{
  "arch": "unet",
  "model": "image deblurring model",
  "dataset": "microscope photos of single blood and bone marrow cells",
  "train_examples": 194171,
  "image_size": 32,
  "crop_scale_min": 0.5,
  "horizontal_flip": true,
  "translate": 0.12,
  "task": "deblurring",
  "loss": "mse",
  "norm": "batchnorm",
  "hidden_act": "silu",
  "widths": [96, 192, 288],
  "blocks_per_level": 3,
  "block": "basic",
  "attention": false,
  "upsampling": "transposed_conv",
  "init": "small_normal",
  "residual_init": "none",
  "optimizer": "adamw",
  "learning_rate": 0.0021,
  "beta1": 0.85,
  "beta2": 0.99,
  "eps": 1e-10,
  "max_steps": 16100,
  "batch_size": 64,
  "epochs": 5.3,
  "lr_schedule": "linear",
  "final_lr_fraction": 0.1,
  "warmup_steps": 320,
  "weight_decay": 0.1
}
Rows from block 9, named by matrix and row number. Rows with one number belong to one channel. Each number is 128 + 24 x the weight over its row's rms, rounded and kept within 0 to 255. All counts start at 0. Numbers have three digits each. After the name is the row's rms in percent of the matrix's.
# convs0: first 3x3 conv (model.decb.0.1.convs.0.weight, 192x192x3x3), inputs 0-19, a 3x3 kernel for each
# convs1: second 3x3 conv (model.decb.0.1.convs.1.weight, 192x192x3x3, transposed), outputs 0-19, a 3x3 kernel for each
convs0.20 136:124126128109119121101111117110115105125123116120122112139143127131140124137129120099108105096102104099107104116117114118116114112108106116110113131123138129131139098104106129124132133133136133143143126127133136144139155163160152161163150148142144139150145136152154149158111121114101112107094104100123123135133135144133139159148139148142137144144140156116113110150152150150153145150147144161160162156152152125136137144144145142141138112115118110110114106105107125110119125113116114110123148138144144138144154155161156158155206216202196206196
convs1.20 092:120131136106113118122116127169145155177164178179174172174138102165131098167134096110111117132137146154170180168146156167146153171160174108117111097106107083088082133119116119112107134128127109116110101108107081089082096106093099117101091108096104110105102121111096108097110114102106107092105114126171183177183179185178181167119134123116131124102109105145140143164160153167167162124126135119128155122136161112115120101098113102105112166153157165156172161153164142134139162161156155159148091105103111125115099117114164146152166155164157152153
convs0.21 087:102108125093082099107104120123116120118116116120115117132109107122097086116097094107106109110109109112107110125118121134126127139125128126118104133120108128116104120113107132121108137123111148132128168148140155149150147132129148136133149141136113112105115111103115108103095097103086064080089080090093085075102086065091075061114105095111104094115099095116106103131125110140133126138137137131131128137135129147147147138133129123122117110095097110100102111099101118110097119102092123105100126115105128117100120111103115105097127116102140135121
convs1.21 070:122134122140148128135142116121128128123132139131136146118113103136120105139126107097112109105118114115123119144134144138135143144136140132120123135123122149136132087086070094084080108103094112118118108109120114112126142139136147146137129127130095094081104112100105106101141131134154144146163161168167152150174156153155136138110104091106097087123123112108110104110108109102111112090095099112118112114112104108092090126109101129118108111126137111119139103118132133128133122125134138131149151129138156139143178146158089092106091093108109102127
convs0.22 097:109113116117123127118116111149149144146144142153150147122124122113115112123120116141146144143144150141134139126127133123128131138140141109111121087093109101108122140128141119103116135126135106110109114119120109117115115114114103104097098097090074074098075079092081083094130131130134140141128129128100095102091089097102099109064064073075082088072075089132127136089084081119117124106108108101105106100103100112108106122115117121122123131133131133132133129130127108100107105102112123120120062053065063061074085082096107106108072074078107106114
convs1.22 084:132137134124125112111117104150150140154148149159154160150144121149135097141137105101111099125128118129132128146125127135120127135124126142139135135132127141136127107106109085099098096106104112113122098112113113130135136139141122129131125135135118127132128151157135155169111105105110119118104111123157141142157148150157156151110109081137144131130144127148138136146145148148150137119108119114103119135121137129118118129118112141133131151153153155142158167148160136120128135125139143135141138123127139137158169161177129120120130119124133135138
convs0.23 126:105110106089096096081084089107110106118124119130135136151156123147143110142144101111112117109119125125130134107115121118127131121123122143143141136146139131136133114119121120124129115127125132136136127132134151151160154173170144152149141150140140139146124119123129126129106106091080091074082080076125129140118120134117120133142142148126120133123119133119110117131127131131135133164161155166166167165166172148163156146153147159157164107111115106106110108114114132132133131135140118131136146139145131117131134130142151157168166173186170181194
convs1.23 117:127133129106113125117117127176172160204209195195196186175144108154128092155133105116121124132135134172169158154147146186180190169167179097107101106107104108115112147134124139134127137139150140130119146143131126123128129133122136137127122125112121124122124129117123122115126144121140160135101117099161156156162180172148154148109115120113119116115113118139147142183188179147158154121123126104122140104116138138139139136133137124127127161156168173172180167174171140140140170165167160167157115134122128148138125148140148147143164167163138143142
convs0.24 092:131136140142141148159146145116108108111110105114114103134145139143152142139147136134131136131126137129118121109128125127141136125135131132132124122125108101105092163151132139130121137129125100106101117124118085082078112121116101112108093091091124131122131129116126124117127129137137139137153139134108115110093102093073090086130121123130125104113100091130123113119116107131127122100112111110119115101112104099101097101106111100100101109112111107111113106096102122122114127121123122114107110103091100096087082081086084090086079074063075070062
convs1.24 197:091093090081084084089087087143139143145142145151146149103100089101099088101097087126126130136141148146152153153147150151149152154153158135133135132130128137133133125123120125124120123120123132130129126124124129128127140136136132131130139138135098104102107111112103103106110109107103097100105102106151147148146143146152152146107109101111112103106104098145143145152152149148147148125124132117116125123120130126124121120118118129125124169164168171170181174177184152144147154151151153149151144139141143140143142142147133131136142139143142143144
convs0.25 092:120120119125132131122130127146151149142141138144144138144143134145143136138137130136136145124130136133144150164158160168155158164159159135135140120121130119114124150163160134150150127142139137133138127129134118118124133132129139135130134128122068073094063058069054064067131131131139143138133139134119118119102102102093100101055057074035046050034042058145151153134130139128125131117121118119124125118124123112110104119119115122125124137133136145136139147139140117114117109108115109108114059071068026037042044053055121130137111122123104124120
convs1.25 076:112122121110122109113122114147134136140119135137124138129115095123107081121122100110113103115121116103112105149120122140114123145123136125118117129129117134133117122121125124131132119126109113120131122146145132145146147155155138158149142158155150160162156168170155170175151138132131140135125130128167162162164149150163158150087105092130146128124139124148143131150148136153148135166147152167144144174149149140133123142140128147147133109118133125114131168151164131127141138131161160150162174160174186172180206189205133117111113111118123117117
convs0.26 098:117119121131132132131134129092095088085083079087087081141130139146144147144141146107104104111105105111113115088095086092106106091109105105119129099113117107112122122124131113111123106109116096096102102093088092079080118127131126129132120114116090084095084080091080082101122119131137139145150153153114119134112117132103106122092099108089086112088094102125112109103083085086088085117115112125121119127120110121121116130124121120115108094102098096103101090099097109119123112120133114123131078089106071070095075073107110108117096091097093091099
convs1.26 082:136116097126114106127115105156140131135125127147135127085084072109098072105095074086101107095108115103112121168146148137132129147123120157154151155147138161147140175164146152156166176173173152143134140132122132132124113130115120135127130139139125137129144167164139161175132136120141157143130136128134143144151152133128137132126138160111125151114127150138152146129133127131130127127118117136133117125109095117129123145151140168159150159140146130117106139111112159157155143135137131125124147140123148144137148129129112117114109118121110109127
convs0.27 097:146151152151161164148152154101106113111121116116116103119123130142139141135136133125133135126129134121120123126135137142140152136130134109120112111113115092092092134137155150148162140135126106122111103119111082089092097089086100102098077083088108115111110105115118117112135144145147151156134142144100104101100100100077071078108114131104109112118118117101104111130128130118118123146157146139145135119124114103095095105110103109106108103103106109107115114110117118121140125125136108109111097096106094090092088090087104117106096102096087088082
convs1.27 103:112108116112093108117112097142148137148155146149152141151142126141141128137134127149149150147148147175172164139140136129144142125139140127127120123127124120123128110123134113134130112124125142148148131138138123136141114125124108112112113119118077081089098105114098107121109108116093092105107106116120124132107110116119132128112124116119130123116126121127125118139137125138141131123103112115103118133120137130124127115108104139132132165159158181186189164177180134137140145151150148156149108108115118108113118117114137136133139148146142144138
convs0.28 096:126128132121126131124124127112111117118119125126128131127127126129127120136131127102103105107104108107111112130127125131128128138136138106100100102101106099089102107107101108109101094107106103104110099102106104107115132136142135133143137145145090093094091090089100089087130129130138136138140138139082077084092081086096090095064066078071068066086080073116119121120130129126134133134135142144144146154155150124136134125134135119134130142144149136136138145147151110110114108112112110108109051061050060064055060074076125123104123128103114122109
convs1.28 068:111134120128136122124129115134132146130139148122117138143114090145112082141115090106116112111126121084081080122110128113085131128101108093128111118138123125137116147135133139141144145151146122131121126141127133143126114127116142153140107132115120120118133141140143137132146171148167198179162179162115129131170166140144142140108117107121122115117131123125149140134142134136143132118134106153151117118125097133133119156156132159158146125129167105084113133111124174152168156151170158171178137145128157168155150152152131122129115116123135131142
convs0.29 105:124128128132134132126122119147153141148148141155155149129133127122119119119119117136138139135138138138137139134137137135135130145144142128132137104108121108117125157161160144132147140134147132133131130132131124132125126128121115112106113110107094104113079083100079096098135137135141143140135130130108109113083090106100110118059064082056070078056069078137134136118115121132120129112116117111121119109121115115110116128121117131133131135133133138136133134133131114108109104102107120123123059057061034041054066071080103099098066071074074080086
convs1.29 087:132144139120126118104108104148131145147136146159147159149142117142130105134134109095094091110117110114118121154129139140129139152143152117124125118126121124130126119127120105132117102116104102106111102108107109120117116127126121133126118131132133145134136160159133151152115117115121127119106114117163147151160154151170158156107120093128142124125128103153154135148145141147146137137136136142132133147134134119109097115105097127119107153138155157151171183170191139129135153139150174167164140138144157160169172168186137136129133131133147145147
convs0.30 080:135129145141115128154140145110117112123132127126130131092078102110081088121103117135135127140150141150154142065067061063069067068075066096101102101105105087097100126109102128106102144120122144149133174171152159162145164158154170169160173168165118100103117108106125124125085080104087068085088075085106102102124102102118106106103083084106092087102108108113117121140147144141148151134126139131125127135130134155165162166175177175177177104107103108111106106120112100098085101094088105099094128106110126104108125109127128129129143130134139135134
convs1.30 073:114136129134147141141146133122114107102111111098099107132112100146130090137122100102114104104110110103100103172157157159142155175164164104134129117139119114131119123110097126113121135135125126142119133138124122127121110117108132144132109118112165161138161178147151158151119120116152175166134158155110117108108129111107081100116125128106103121106126142109125117105108109098113109098113101126138108110113085112106100133137115137139120121134143128130147134142145124120134124125139126133140060082073097116100098084068106114114090104107093097109
convs0.31 092:113125134126137144129133136148143139153146138160157145130134129129134133125129127129128129127124130129129129128133136133136141143156160119134136109113127109114122136147153121125128127143129103102112115132132097109114110108108114111109092097097105110120098105130119115131123138146138148148136140136095103116110116117107119103092097108098100116113106119126111127105089096119109118095110112104114114088109102099105108118118118111117117125127123123125122128125126100094096100093095104104105071067073083077078100098100090093085059058065078083090
convs1.31 108:130125126110113114116113109151142151160160165176172175160150125157146120152142120108118108132135134133142133146135137146138138148139153108106107105106105114112114089089086091094080100099100098104117098106117115121136137137143124131131135139141107109114118140145121144139114112123101101111128120116162164169159153163163167165106118094112133117121128120131123125136141139137140135147129137134118130153133143131125129118114120129127135123118125150150161165161174148134144161148158170153160149147152154157167179168178142133139164152154150157146
convs0.32 087:115114131115094122129121138111109104121120113125121117115092102117094104114103114111106097118110111126125114092091090103102096087090090114113113106107104094099100125111106119101097118105097147135135162156152151156144123129130139149149132142140144132137133119125137129142073070091069043077078074092115102102113102098109102102141123125128114115132121127109113114119120120142141155113124130132137137134137131134146139148156147141149148091096090096099094097099095103094090101094095106107106142121126131112116125112126120112120134116114139124130
convs1.32 067:117125126141149127140154117119126116111126129105114115120106085130118093122120092086094083090096088095101106190166164179162167189179179100112106111120110116125120136107102116102104122115113124125118123114123113121119128125115140144136126125121116128098129143113121131109129112103138136134147134129112117120138131132131135125143150148106115128115133139115132136107130132103117118084106094113140114117129091098082077120099085131111099111119134122133148129145157106101102116107111109116118092088085109093089116099093090097107077084094072079095
convs0.33 102:133133136139140139136134132141148142146144135143145136124135133121128120130130132149153156144148151148149154150151148150149145154160152174171156153138120136122111140140129131130123120122103139136140125129129136146146146147146138136138138137137116112104102105078102090072130132131134139136136136133149145141120107092125106098094086082093078065090076062144138139145143143133113113125130129123125129128134141151155154148154157149161163152151154158156155152154152141136127126118115118112111088081072071067058064055041117122112103104090074072061
convs1.33 092:122138142110120124107118123142130135136134151140133159132120104119108096117116097103107098124126113119128122125116134131125144151148167119130122123130115126133118142153129138144139142149125114127112125127116128132121088106099109124117094108099143142129130139127129129112104113104113139117097104103126133127137130138140139136120128100137138109119109084137137108146157127140143125134140140133138138115109099118120099116111096135124117127118151132131172165162195117111134133132150147149158134141146160167167148157163161164174146153169160158163
convs0.34 111:133135134149153153155153150125115109114110110127122113130140137138149150140151146135140144131130134127122129104109113114127127118124130095103097094102106103114119126137132111124127118138140114112113129137135121118127119132128122126128115115111089103101093098107099105109132130129144142146150149145091096093102121125108130130096098105100103111103102110121116122093090093098096105115133130131134134121125123121118115129127133128129128129128126125124129127121124104100100099097101109121126084083087089090100099109109066070081058059071070078083
convs1.34 119:110100098106114106113115115134125120140140138149153160128123106123106095123125110123128117143144137152160155145162164155165164148166179102094090102093089108104095118127128099100105106111102131132136115115123117119129117122122114123123118124124124129129134150155142152148113115126089083088097097099168172163187176172179185179104115104115124111111114103144148139151157154145158155150126135139120126154139153128128128119115116127123121146133139141140151142142159156147146157152161166163167138127128133124134142152162165147146170151152170176171
convs0.35 095:110113111122122118117118117153153149148146139158156151130131125139137129134129125152153154148154155145146148124121122129126127145142135085089095075078089092091099147134141115111114135134142116122116129141139130139127121120110124125119108110098081084093085081090090086092131131126143143138140139135086084087093086096107097095068068075075071079080076076122115132083081088118112119101107114105117113108112111105108112114112108113115115137134132135136134129132129098086087098086094125117114071070074080071080074074079101102103079074082117107117
convs1.35 069:126128128110110096113107097145138138151145150153143152155147123155139105155153119116115096136142125134144133133102114125108114122093109134142138137140132133142136123124110109122113116119115136132129109121124113146141141137135125138123119133125096123127112143152118146151103103098111123122117133130125131133145135149159149154122128105144155131136150136145141138154154150149143134113102118124108110139125127134123117132117110131126120174169166171148158150117143149133134146135156155139152151135139141135151159160179128122126136141145141134135
convs0.36 093:115114123125123125124123125127145130136141134132137131152142144136135130144143139148149146147147141138135131119127122138140129130139122138134127128119123127116117117106114103102103094102094123127128101110116105116125131131136121124126126127135094090093086080086085090086143141143150151150151150153126117123101089099109102106084073076075068080090081095118111115098091100086083089089088096090104105114117122119116115123119128127111119137149143136142141127136130095100085100095090088091086078066072048035045075063073124122135092096096091091097
convs1.36 078:155153146137127121115108112159156172174164167167155159162147133154142120144138118092107092147158151131149137153131139124105121145116120101124115119137123113135118131142123128142138144149147120131128132137123136148136102108094122132119119125120138143133147173181171166173098115111110130125119129129134128120111109115121129124109121109139144125152163146160172156154163154148151147126125135120127118101098103118109096128124112137140126118118134126103133163135160130119130143126141168158162132147137151165154135150150135139150142136148128121135
convs0.37 089:113131127154154144140150140116114118116122119131129118107129144141164166136160162138142140115125123115115116106119130120132132132131142107126122116130139118123132122130136133136146147155168124128137150155151133133129117111119129133124103110099100106107116123115128130125136146145167165167156166159077086080082096097091100100088092098103110100114113106116107122117125135124142151122126131125124125108112114105108115127126130121129134114105121108106109110107108100109102098101107098093095069063065072079079093097092100095088096106099107114104
convs1.37 107:093091088114122119123126128125129129127130132128130132143136125137135129137136141153157154142149143147154140122128128129139140123137140121119115122123114122123126122140130125139131116122117127127123116115115113113112097104103094093088098098094097098105102105116106115126100091093093083087109088091131127131126117122141134132111115108121124102118115105143142127151145137141147134111102105113111122124124135109100109101092096108099116164159157165170167150167170125124134122122128121118123146137140118119120128124124131132130138133129134139134
convs0.38 099:106093090100093096103103108113120111115115104126124116117120108120115111115116106120112105129129119132133138116117118127127126127125120136144151115126128122122125147152155136143147140140140144138136156144138153138134102098087087086079093094080142142143130127130137130130089072074081077076091086083114118120105106111122114111140133140133131130142132138116125143120118134134133139118125126111124121114123122116126123122130122119126116091092088083090085085088085126123118129119117127126127138141149136130136151140139141145156136130135147140138
convs1.38 087:116119108142131120136121107133141128131134126134148150091077057094087066094081060102100091085092079099115113164165161172161168167163169144139142145143139156157154110105100117104098108093094131131136129125127129129139171147141159143139154150149081078069095095090106106092118123119129129137130124129147144152144142147137141140120123113120112101129120101129142135142144143144149155087085092093087082080071079146137140150138141165159152140154168133147165124158171115115127117121138132135147122105112101084096114100100083092103094108111109108122
convs0.39 091:100097112085081091101099107122115116118111108119116110147122112129110089116104087104101103104102103107102104124123119134129122135126121137132116141134115131127116137129112145132119143135112157137134171155148155150148140134130138133127132131125116112103117117104118115112099081084094066078093080079109097086112095074097081069112093082120104091114103096130118114139125112145136122131132128122127127125129125132138134137135127126126120104096094108100097109098094118112103116100097121107104125111097131116097116115103123115100135127104145137125
convs1.39 072:102114098120125100110117090143138139141136145138150157103107093124119095126123100096109110103119117117122123149137140133130143139131144131124123133122120141131134095090082100092091117105103112116125106109118111113121144141129147146140127132130084090079097104086090101088136115119150137148156140152171160157181163163159151139112110098104100089118116109121121116121118118115120119075088087099108101099101096117102102121107101121111104115130143111127144111126137139125136140133143149142151138122126146128138164142148102103113100104121118113127
convs0.40 118:109114111088091092077087089116125123134134126140149145136135117124122094113114092127136139119124129138148152109114126123121124135129133137133133141141146143152157112112110122125122132140150139157149130134144166173165166186174144148148148161151137139143138138143131134142103110101085091080077078072133131132130130142133138149148147142139137145134137144123113120147136149159158172122124124138136134145140144153163161161169165170174172121126135118120123119120125127124126133128129131135145146140140143140146148151160142141159169169184173176189
convs1.40 127:134132128113117130123123133180177165223215196204203179177152118174151112168147117103115118120132130159174164177172174189187196178170178085092089098099092098107103136122120130122128137134142118120109132127115119121118129128123142138126128131119130127127128133124113114112122128103113130121099109100160166154154176158150160143111123131125141143111121129144150144175191180144151143120126136116126155125133157123122122125117121115112110163163164169165166155155149160161158185192184172177167109123114126143128109129122180169165183179174159163159
convs0.41 090:156160150160161148154152138124136143145143143145146142157160150162155143152152128126133142130128135133135141145141137142135133145139134135127125141132131136130122119136106122128108109121101114102100122111106114101097135134132141144136133132127066069071076074062076070063141134119143130118136125112146142124150147128147144122054056048065065052058051033148143143137136132146130138142136133145140136143148140115129134132131138120124110159149156150144149153147151139131127137125125135118121079092068083093074071076061122124118123125120132127120
convs1.41 088:107123115118128119119133118131131145121121152114118145122106091113102089127119111115118121116124130107117121153147156145141145156153158137132134149138137138133128111112113130128128140135134124138140120136143129142145140139155136145144130136143155161168154163160161161153182169160180174163174159154188167157174155163176156159116126106127138118123132116125139129136144131139142134172160158173157144166148138147131134147135133151141133122114135118101123142126146152139148156135145173154173161149153151148161187170186116115131116122141127123150
convs0.42 120:112115113091096094081087086108115108123130124132142138141139120129133104119126099116122128115121125133139145113116128126133131132132134140134133138142138139147143105107109115123116120129140140152150134133145162164167169183181150155156156166159131133139127131134127127136106109102086091082077078073129134138125133138128134147135134142127125137124125141116110112139127137142144157136132129143144142146145153150158152156162157163165170114119123112116117111117119126125126128132132126133142143141137138141141140144154149151173170171187177179191
convs1.42 123:139132128119121130120118127179175160214211195202203182169139105160135095156127101096111118118127128152165154175167173200190198197190196099100099119115110117126120142125122137127132149148146128122111144136125127124123127121114145137123128126116134129125129132122108112108118123099118133122106114099154161152157171161151159147104116119123133134108116124129140132169178170143149143117119128109126154116131153131128134132125128127121114161163165178171176162164158151152150179182176176177162103117109126142124112130123156151151166165162141150150
convs0.43 086:107108131114109130117115125105102100107103101120113111120109110123117116114107113090092086093093090095097094093095087105106099093098097141137130119116106110112107135129114131118106123111105155146142169163164159157150120123124134141141121136141143122122132113112139117124079072091077068095077067085117113103120110095110101099142122116133119117140125133105103110107095097117112118117130130123130128122128123143150140156162152154155150080091084078086079085091085116110107112107108127115110147131124139125120137125134127121116129111109136125133
convs1.43 072:087092081101106085097108088152137131145134134141142148094082056108096065098093072106112109114116121135132131166142157159148157168160168130138133126130126143142141130121110129118123135131131129125118126110112127127125150148127156154145141140134082100080098126101086107094119112105137138131121118121133142135145150146138139132157163164133139145142147151126138145126137140123133132076084075086092081081081069112103096132119112144142130128138156143156175149157171137140142138139143135137150122114105128117112125114107092099104083097108089099116
convs0.44 088:099091103098092110111100107131134125128125117134139132132127112122123105117116105103105102103099101103102099120127111122122111130126113148146110145136106134129105163157130159151116146147121155132124168146144149136137098109104115120117114120118134120092129123095128123108097086088100096104097090100121106078114097066102088064129106078130114081117100084137126122132119109146135125116122116109113113115114109129136125135139132133134127098097094097094097097099096120109088107101078121109088125115083127111078116103081132125098135118097144137120
convs1.44 092:103101084103104083100096081140142143140145154144152163106091079113104086106099080116132126127138135144151145154146156147141154152147163135132136130127133143136137101096091101103099106103100121125128114116120115119126156152139154148142145147134070083080091097088090090079131115121130122133132120133168161156167159157163156146122114093124111097122110100134135132133138137128134134076086097089089102097098105129121121136125125148140133144154165139147167141149167139134138152146152155148157131120128127120134140129140107111127111114136123123149
convs0.45 139:110116121108112117105113113104107109115114112115116113142143127146142123144140121092096096089093098097102106110110116111102107107103108111110123130124151125119138103112118125133133134139140132145131126129123141138135153163156158164153153150138132133149142132152149141153106105108104099104097098097114114134132129151128135148136137156140135156144142156118118122155157162154157168160157162161160163161159157127132135133141138140139137110109111103101108106102103119108117129117122115111119131127143143134152146145159157158160193202200192198194
convs1.45 100:121128131102112118110113122158142151174164172176173166174149115167141104172136105129133135148153160178190201168142160162149162177166176091103105095103102086093095124114110122113113115119127113118113120123121119121117104124108109125117121126115110119110117133120107111104116129119107117114109120121179177167179180181176180166116132126120134129105114115144137146181177162170183177109113124100115138110123147112111109104100104109106113164152160177166174166157172145132139173163157162161152108121118127149139119141131154146155182169173166166160
convs0.46 103:115122122128131130129124120149151145147148141156156149130131127124124124128128124143142144141144144140138141126133136128134129141140142106118122083095113105114125150156153111103127128130142122126127124135137125136130118119112115117109105112104098101126092097105101102108135137139142146145142144138093101105076078096105103115068070085064071090079087095136130132087088104111107119099101110101107107107112111112113123131127125135139138135136135134136138133136134097091090094088093108112111066058067055047064080080095102102107071066081096096108
convs1.46 085:140139131116116110110103098142130135150138152170159164158146120146140111146137110087095077110119116120134124160126132146128131152131138119127126127124124127133127128136117108133110108132125109114118109113121130137121116123124110127127112118119119124124119138145124141147093099100100099103090106116146126127143133146149150149117129110138154138134150130138142132147150148153155145125112121118107115129116123118115103102098088123107101142136145158149173174163181152133140155143160172161169129128136136143148151159172148134142153148159158157156
convs0.47 080:112121123123131137124130134132135130124123124121124120142135133143145140132135129123129135118120124121123126147147148142138146139137139133136138113115123105107110159154155145144142138140134114117124115127130097110113113121118130136132116128119081083094068055068064058062146145148150154156149153158121109109107097096095089091087074093059047062054048066124128152123117131124117129094102105099108109096106104133125132128130127136143137122133129123125128123126126100089091092084091088086087092083076068070066056053054127132134112109116112108113
convs1.47 070:119128123125135121114126119127120125122120137152137157152128089141107083142120097096113107099114122103111122144109119139112115149113126116120122130135131133142137089090083111118106126124093109124129116131129116142147156153146152153147134148138128139141138159166121145146143150157148158149142160156153153145140130139149136145125141123147163141141163140141143130149149139152142139119113118121118112127114122123122116137127124149140137117123134133111133174152154142140159154137162172162165176158171174157167187170186123110127124132140119108113
convs0.48 103:108094084102097094096099094117117105111114100124121110124134118118117111127128115119113105124129120129130135109113117121123122122119117137151155125133138127131130148157153144153155145153150150148147156141138163143142111112097096097080110105096137135136125120121130125123093080073089082082093085080121126124110111112121117111137132136130126129135127127121128143122119137136129138127130131116126126118125124124137133126135125132128119087093091083090087086088085124118115128118117126123124138140145133133136148140134147148160140130136158145144
convs1.48 097:101099092126109097112094080138141130139141133145156151102084062102090066103087073112112102093102095102118127156159158164156161169162171133136137139140138155150146110107098121111099124111102129124128127122124127123132157146131142139131144141138089084075116097093123119105118114113130135136124125121147148156140145149139147148116115106116112101126115107124131135136142135142149148090088094091087081079078079140134132147136130155146148142160176131153171131166180111114127116123135132143149122108114110091103126110118094098107101111117112119127
convs0.49 088:128116134132103118133120127110114105116121114116120116107091108116093106122099117128127113128129120130131124063077068071083079067076071133130111124117107109107105134112104149122108150119125158164153164180160155171163139147149152157154148153152141129129140125118133123138080078102086056079077065070122108109115100099111098093127109105135112107128119122111119116125126119131149142123131139128134141143135138143154152145154155150154154099118109101113111103113109102100089100095089098094087147124117148125123149129137136123123138117111144127116
convs1.49 086:139151153144153147151154135123120122105107126106115118117110100113109097110108101109111106114112109109103102133111126138119130160143151099138140107138139082112110146139133150140155157163145138136121143140125132133123098107090123131122096105101154157132137157119142141117103118111121142125115131127071073099081078079074070075127128130119110125133141131112127137110127129102123128086116101105125105088096073103100097120123109133130123139128149137133168137140166119114118123127134125135139061086059095118090083093055100096114077086097089097117
convs0.50 089:141146145160165162163164153119124129129141137130123108108123136147145152140153143121122132125124119118115118130128139148139155137131139104118108119107114103099089120122139139135143145134132110117117117142122089104104124125122135142128105108102129134135137141140145145130136151144159165163151149147098102090109109112088087092100108115110118113120119122105102114115116121112111123127138143119136127101115108088091097096119127105114120099099104107096105108104101097098114118113120098105106105109108111113108114113109098103094094103079092096079
convs1.50 091:136135131136139138139145149132142139138151139143146139163153140156152143143145146147143136151142130158152132144138137146136133134131139116121116120126113116121122119131132117125129114127131127124125119118118131129134104106104089092094106107105112103115120127129115126139110104120084074087118105099117116111105101109119123114110119113119127125113127127130138127142145132137147140153138134137131133155150164130119123111104105136137140162154151183190182169177179142145146153148140158153161110112112115112102116105098142149145150141143141147141
convs0.51 089:102106110104099101096100106160153156152150155147142149139131122143143133147148137145148155143152156146154156135134133140133143140133143122113111131125115128121115108109110105099099107094096149153152149150150162170165141144138137137147143158160079070071089085092096091089133142131135138152131140141098092091103084091097086090069065073077079091080083101104107113093100106098104110143147154152149152151158158123124122133125139130143152130126128130128129114116115134134127134128124121114114089084099091081087095082087128119120130118115120111113
convs1.51 071:144153164135135144129126133174163157172168176175169162142119113150129112159145138123126109135148136109110098122112108126115111136123124096110093107130117103125104159161165173180180189192182113129107135146122129135118068083076110123112085105096175188180157194185152162181128136111165174149143156140133118127134130115148129135108111110106120111105113104117133124116134121126139128135146144151152135131118104101111103132136127142139132130136147128126146143135148106097083114108103104107103166177149182194176141156144129131137111131126103120121
convs0.52 084:130131136138131136145140139099108109108122128113122128092096103103099106108104103115105110107114099116117117103094097094086091110101107130125119127123115124111109133142132153152144139148133111099098085082075100092096129126133135133134134135140081084088087080087102093089100105109105104112112109109103089094099086080119098095078081073090082074095092083142135122148145135157163150127120126137127131140134134143141152139130131148112126138133134129121123134125127105118122108115114119119124076069071087081076096093092114119112126129115128137132
convs1.52 071:094107103114124114130142116177156154152141150141141159120096074129110087129123102102102107108096105083081082135119128115120118127123126121148134129146133133144138126122119127124127152158141131137134134134131128134135143141130147156145126135130161167158171185172164177175153164148168187170153159147118127129135134128114106104090106101095099098111117114137138129130135123134135124106119106130143122107109091137139132176172154184173159136121157119113128129116131163151153147142154160149157138149136158174156142139142129121131108109128133122151
convs0.53 087:110114121155162160165169162130133136133139135135144128113114139120149160137153160139138133126131124125122118119122127110125129124129135126127111118129121115125116118126118130138128141155137143140154157156158137143132121128126143147138124134123119110118126136132137148142136132147148159167160166170098101091095099108101115123083093092095106110099110109118100106114118112117128132125129131123135134107123124113116130117125131124128144110114109124120116122120113106100117108107121114111113096095107099111119119130129113088074103095090094093089
convs1.53 095:110107103127128117124130122127129125116111108112111109165157148157155148156151151157159152141140130134137125121113117116109119108107112105109103105114105105111112112129134114133139118130126111111116111113124111118119095102106093096099094097097120109120122113127138131145099093095098086087098096095111110110106102101110113115102109105111119119117126121137138123138137124128133127125110109129126123130126131115107107104101102123119123164153151164158159142148150135126126118115118116116118132128128110113110114112110135135134132135134137132120
convs0.54 107:115114113096097094081088090103109105121121113128134133126120096127120090119113085103113121105113121122133146117125131124119126131133130137134138143151157147156158100099101119127125132144144143147147137144143164156155183198186161172159166173151144144152148152159153149157097096088084085077072077068117124135132145152140144151150148154152157161147148158093089099131122129131126134131137133146141137155155153142148145133143143142143142103113117097104105099104109115110111117114116109110113140130134152158155152159160142142146158164162168171173
convs1.54 121:137136136115118128120120128175161160201195191188193189192160124175152120172144113112120121128143147165188189181162167195180186187167178083092095094096087088101100146125119137127130144140145116121115129128123122128126119127121126131126115119105126126125125132123113113111128134119115130121103114111159161156159174163160170162120126127135139136111119118155153157185189195154165165122120132114128149129140160122119119115110108105104103164154166175166176155157164147141144170173169160164157106116110124143132120138128167152156176167168157160157
convs0.55 116:128127126133132130133131127142141139141140136147145141132138130128130128131126129136135141132136136137134137142145146138137140149146150131136139112122128127138145145157158124128137131145151133140138133137139138142140134130125129126124125123123087092098068080085085091098134135136138139139139139135116122124092102110131135139078083098065076084078085086129130130121119117125122125112114110111117117112118116123114124128126123129136135140140138139138135139137139107107112095098104112115117049064076024043055067072081093100104064076081070082087
convs1.55 095:112121121098110104105106097139140134147131142151143156138132112135122101126126106094087083099100102118127119159145144158152154164164166112109107110113101121120106130139134120135123127142129116117119116119115117124121113125124117124126117128124132142133141160156149155154126119118114116109107108112160147152173162164179168168113131112131152131129138119139141131154161157164158136158144158157138152166144148124111107110099094115103101132113130143130152174159176147132149165158159180172165139132140145144148159155167152139143153150150158157160
convs0.56 114:132131134136136136138135130139138134137136130147144140134138136133135134131131131136135141131135136131125134135139139130132128148145145141136132127127126134140141151158152128132131141142136135143139138134136137137135130129126118122119116117115082081082088089084086081081142140138141148142145144140111105102104097096123125126087078086083077072091074078139132129115103104121117113114118121109113114110114112122121122133130121131137134129125129127123126126123122110097089099086082115105101066056062063062058085086083092095092072071072088090086
convs1.56 101:105114108093101102103107100147138154161155162162160163151136107141126104139128108087096088103120106127138124149134137155145151159156165108103107106101092110101097115115118110116111106124119118117125112120115113116110117120119115117118117117111112121111130151141132144138119112112115111103110108115158146152159152154171170163117114101134143111132134107148147135160162152155158146132125142123115133133121141121110104109102097118108105131121136140132159158150172147138146165156167175165173138121137140125142156152167150144157160155159161161156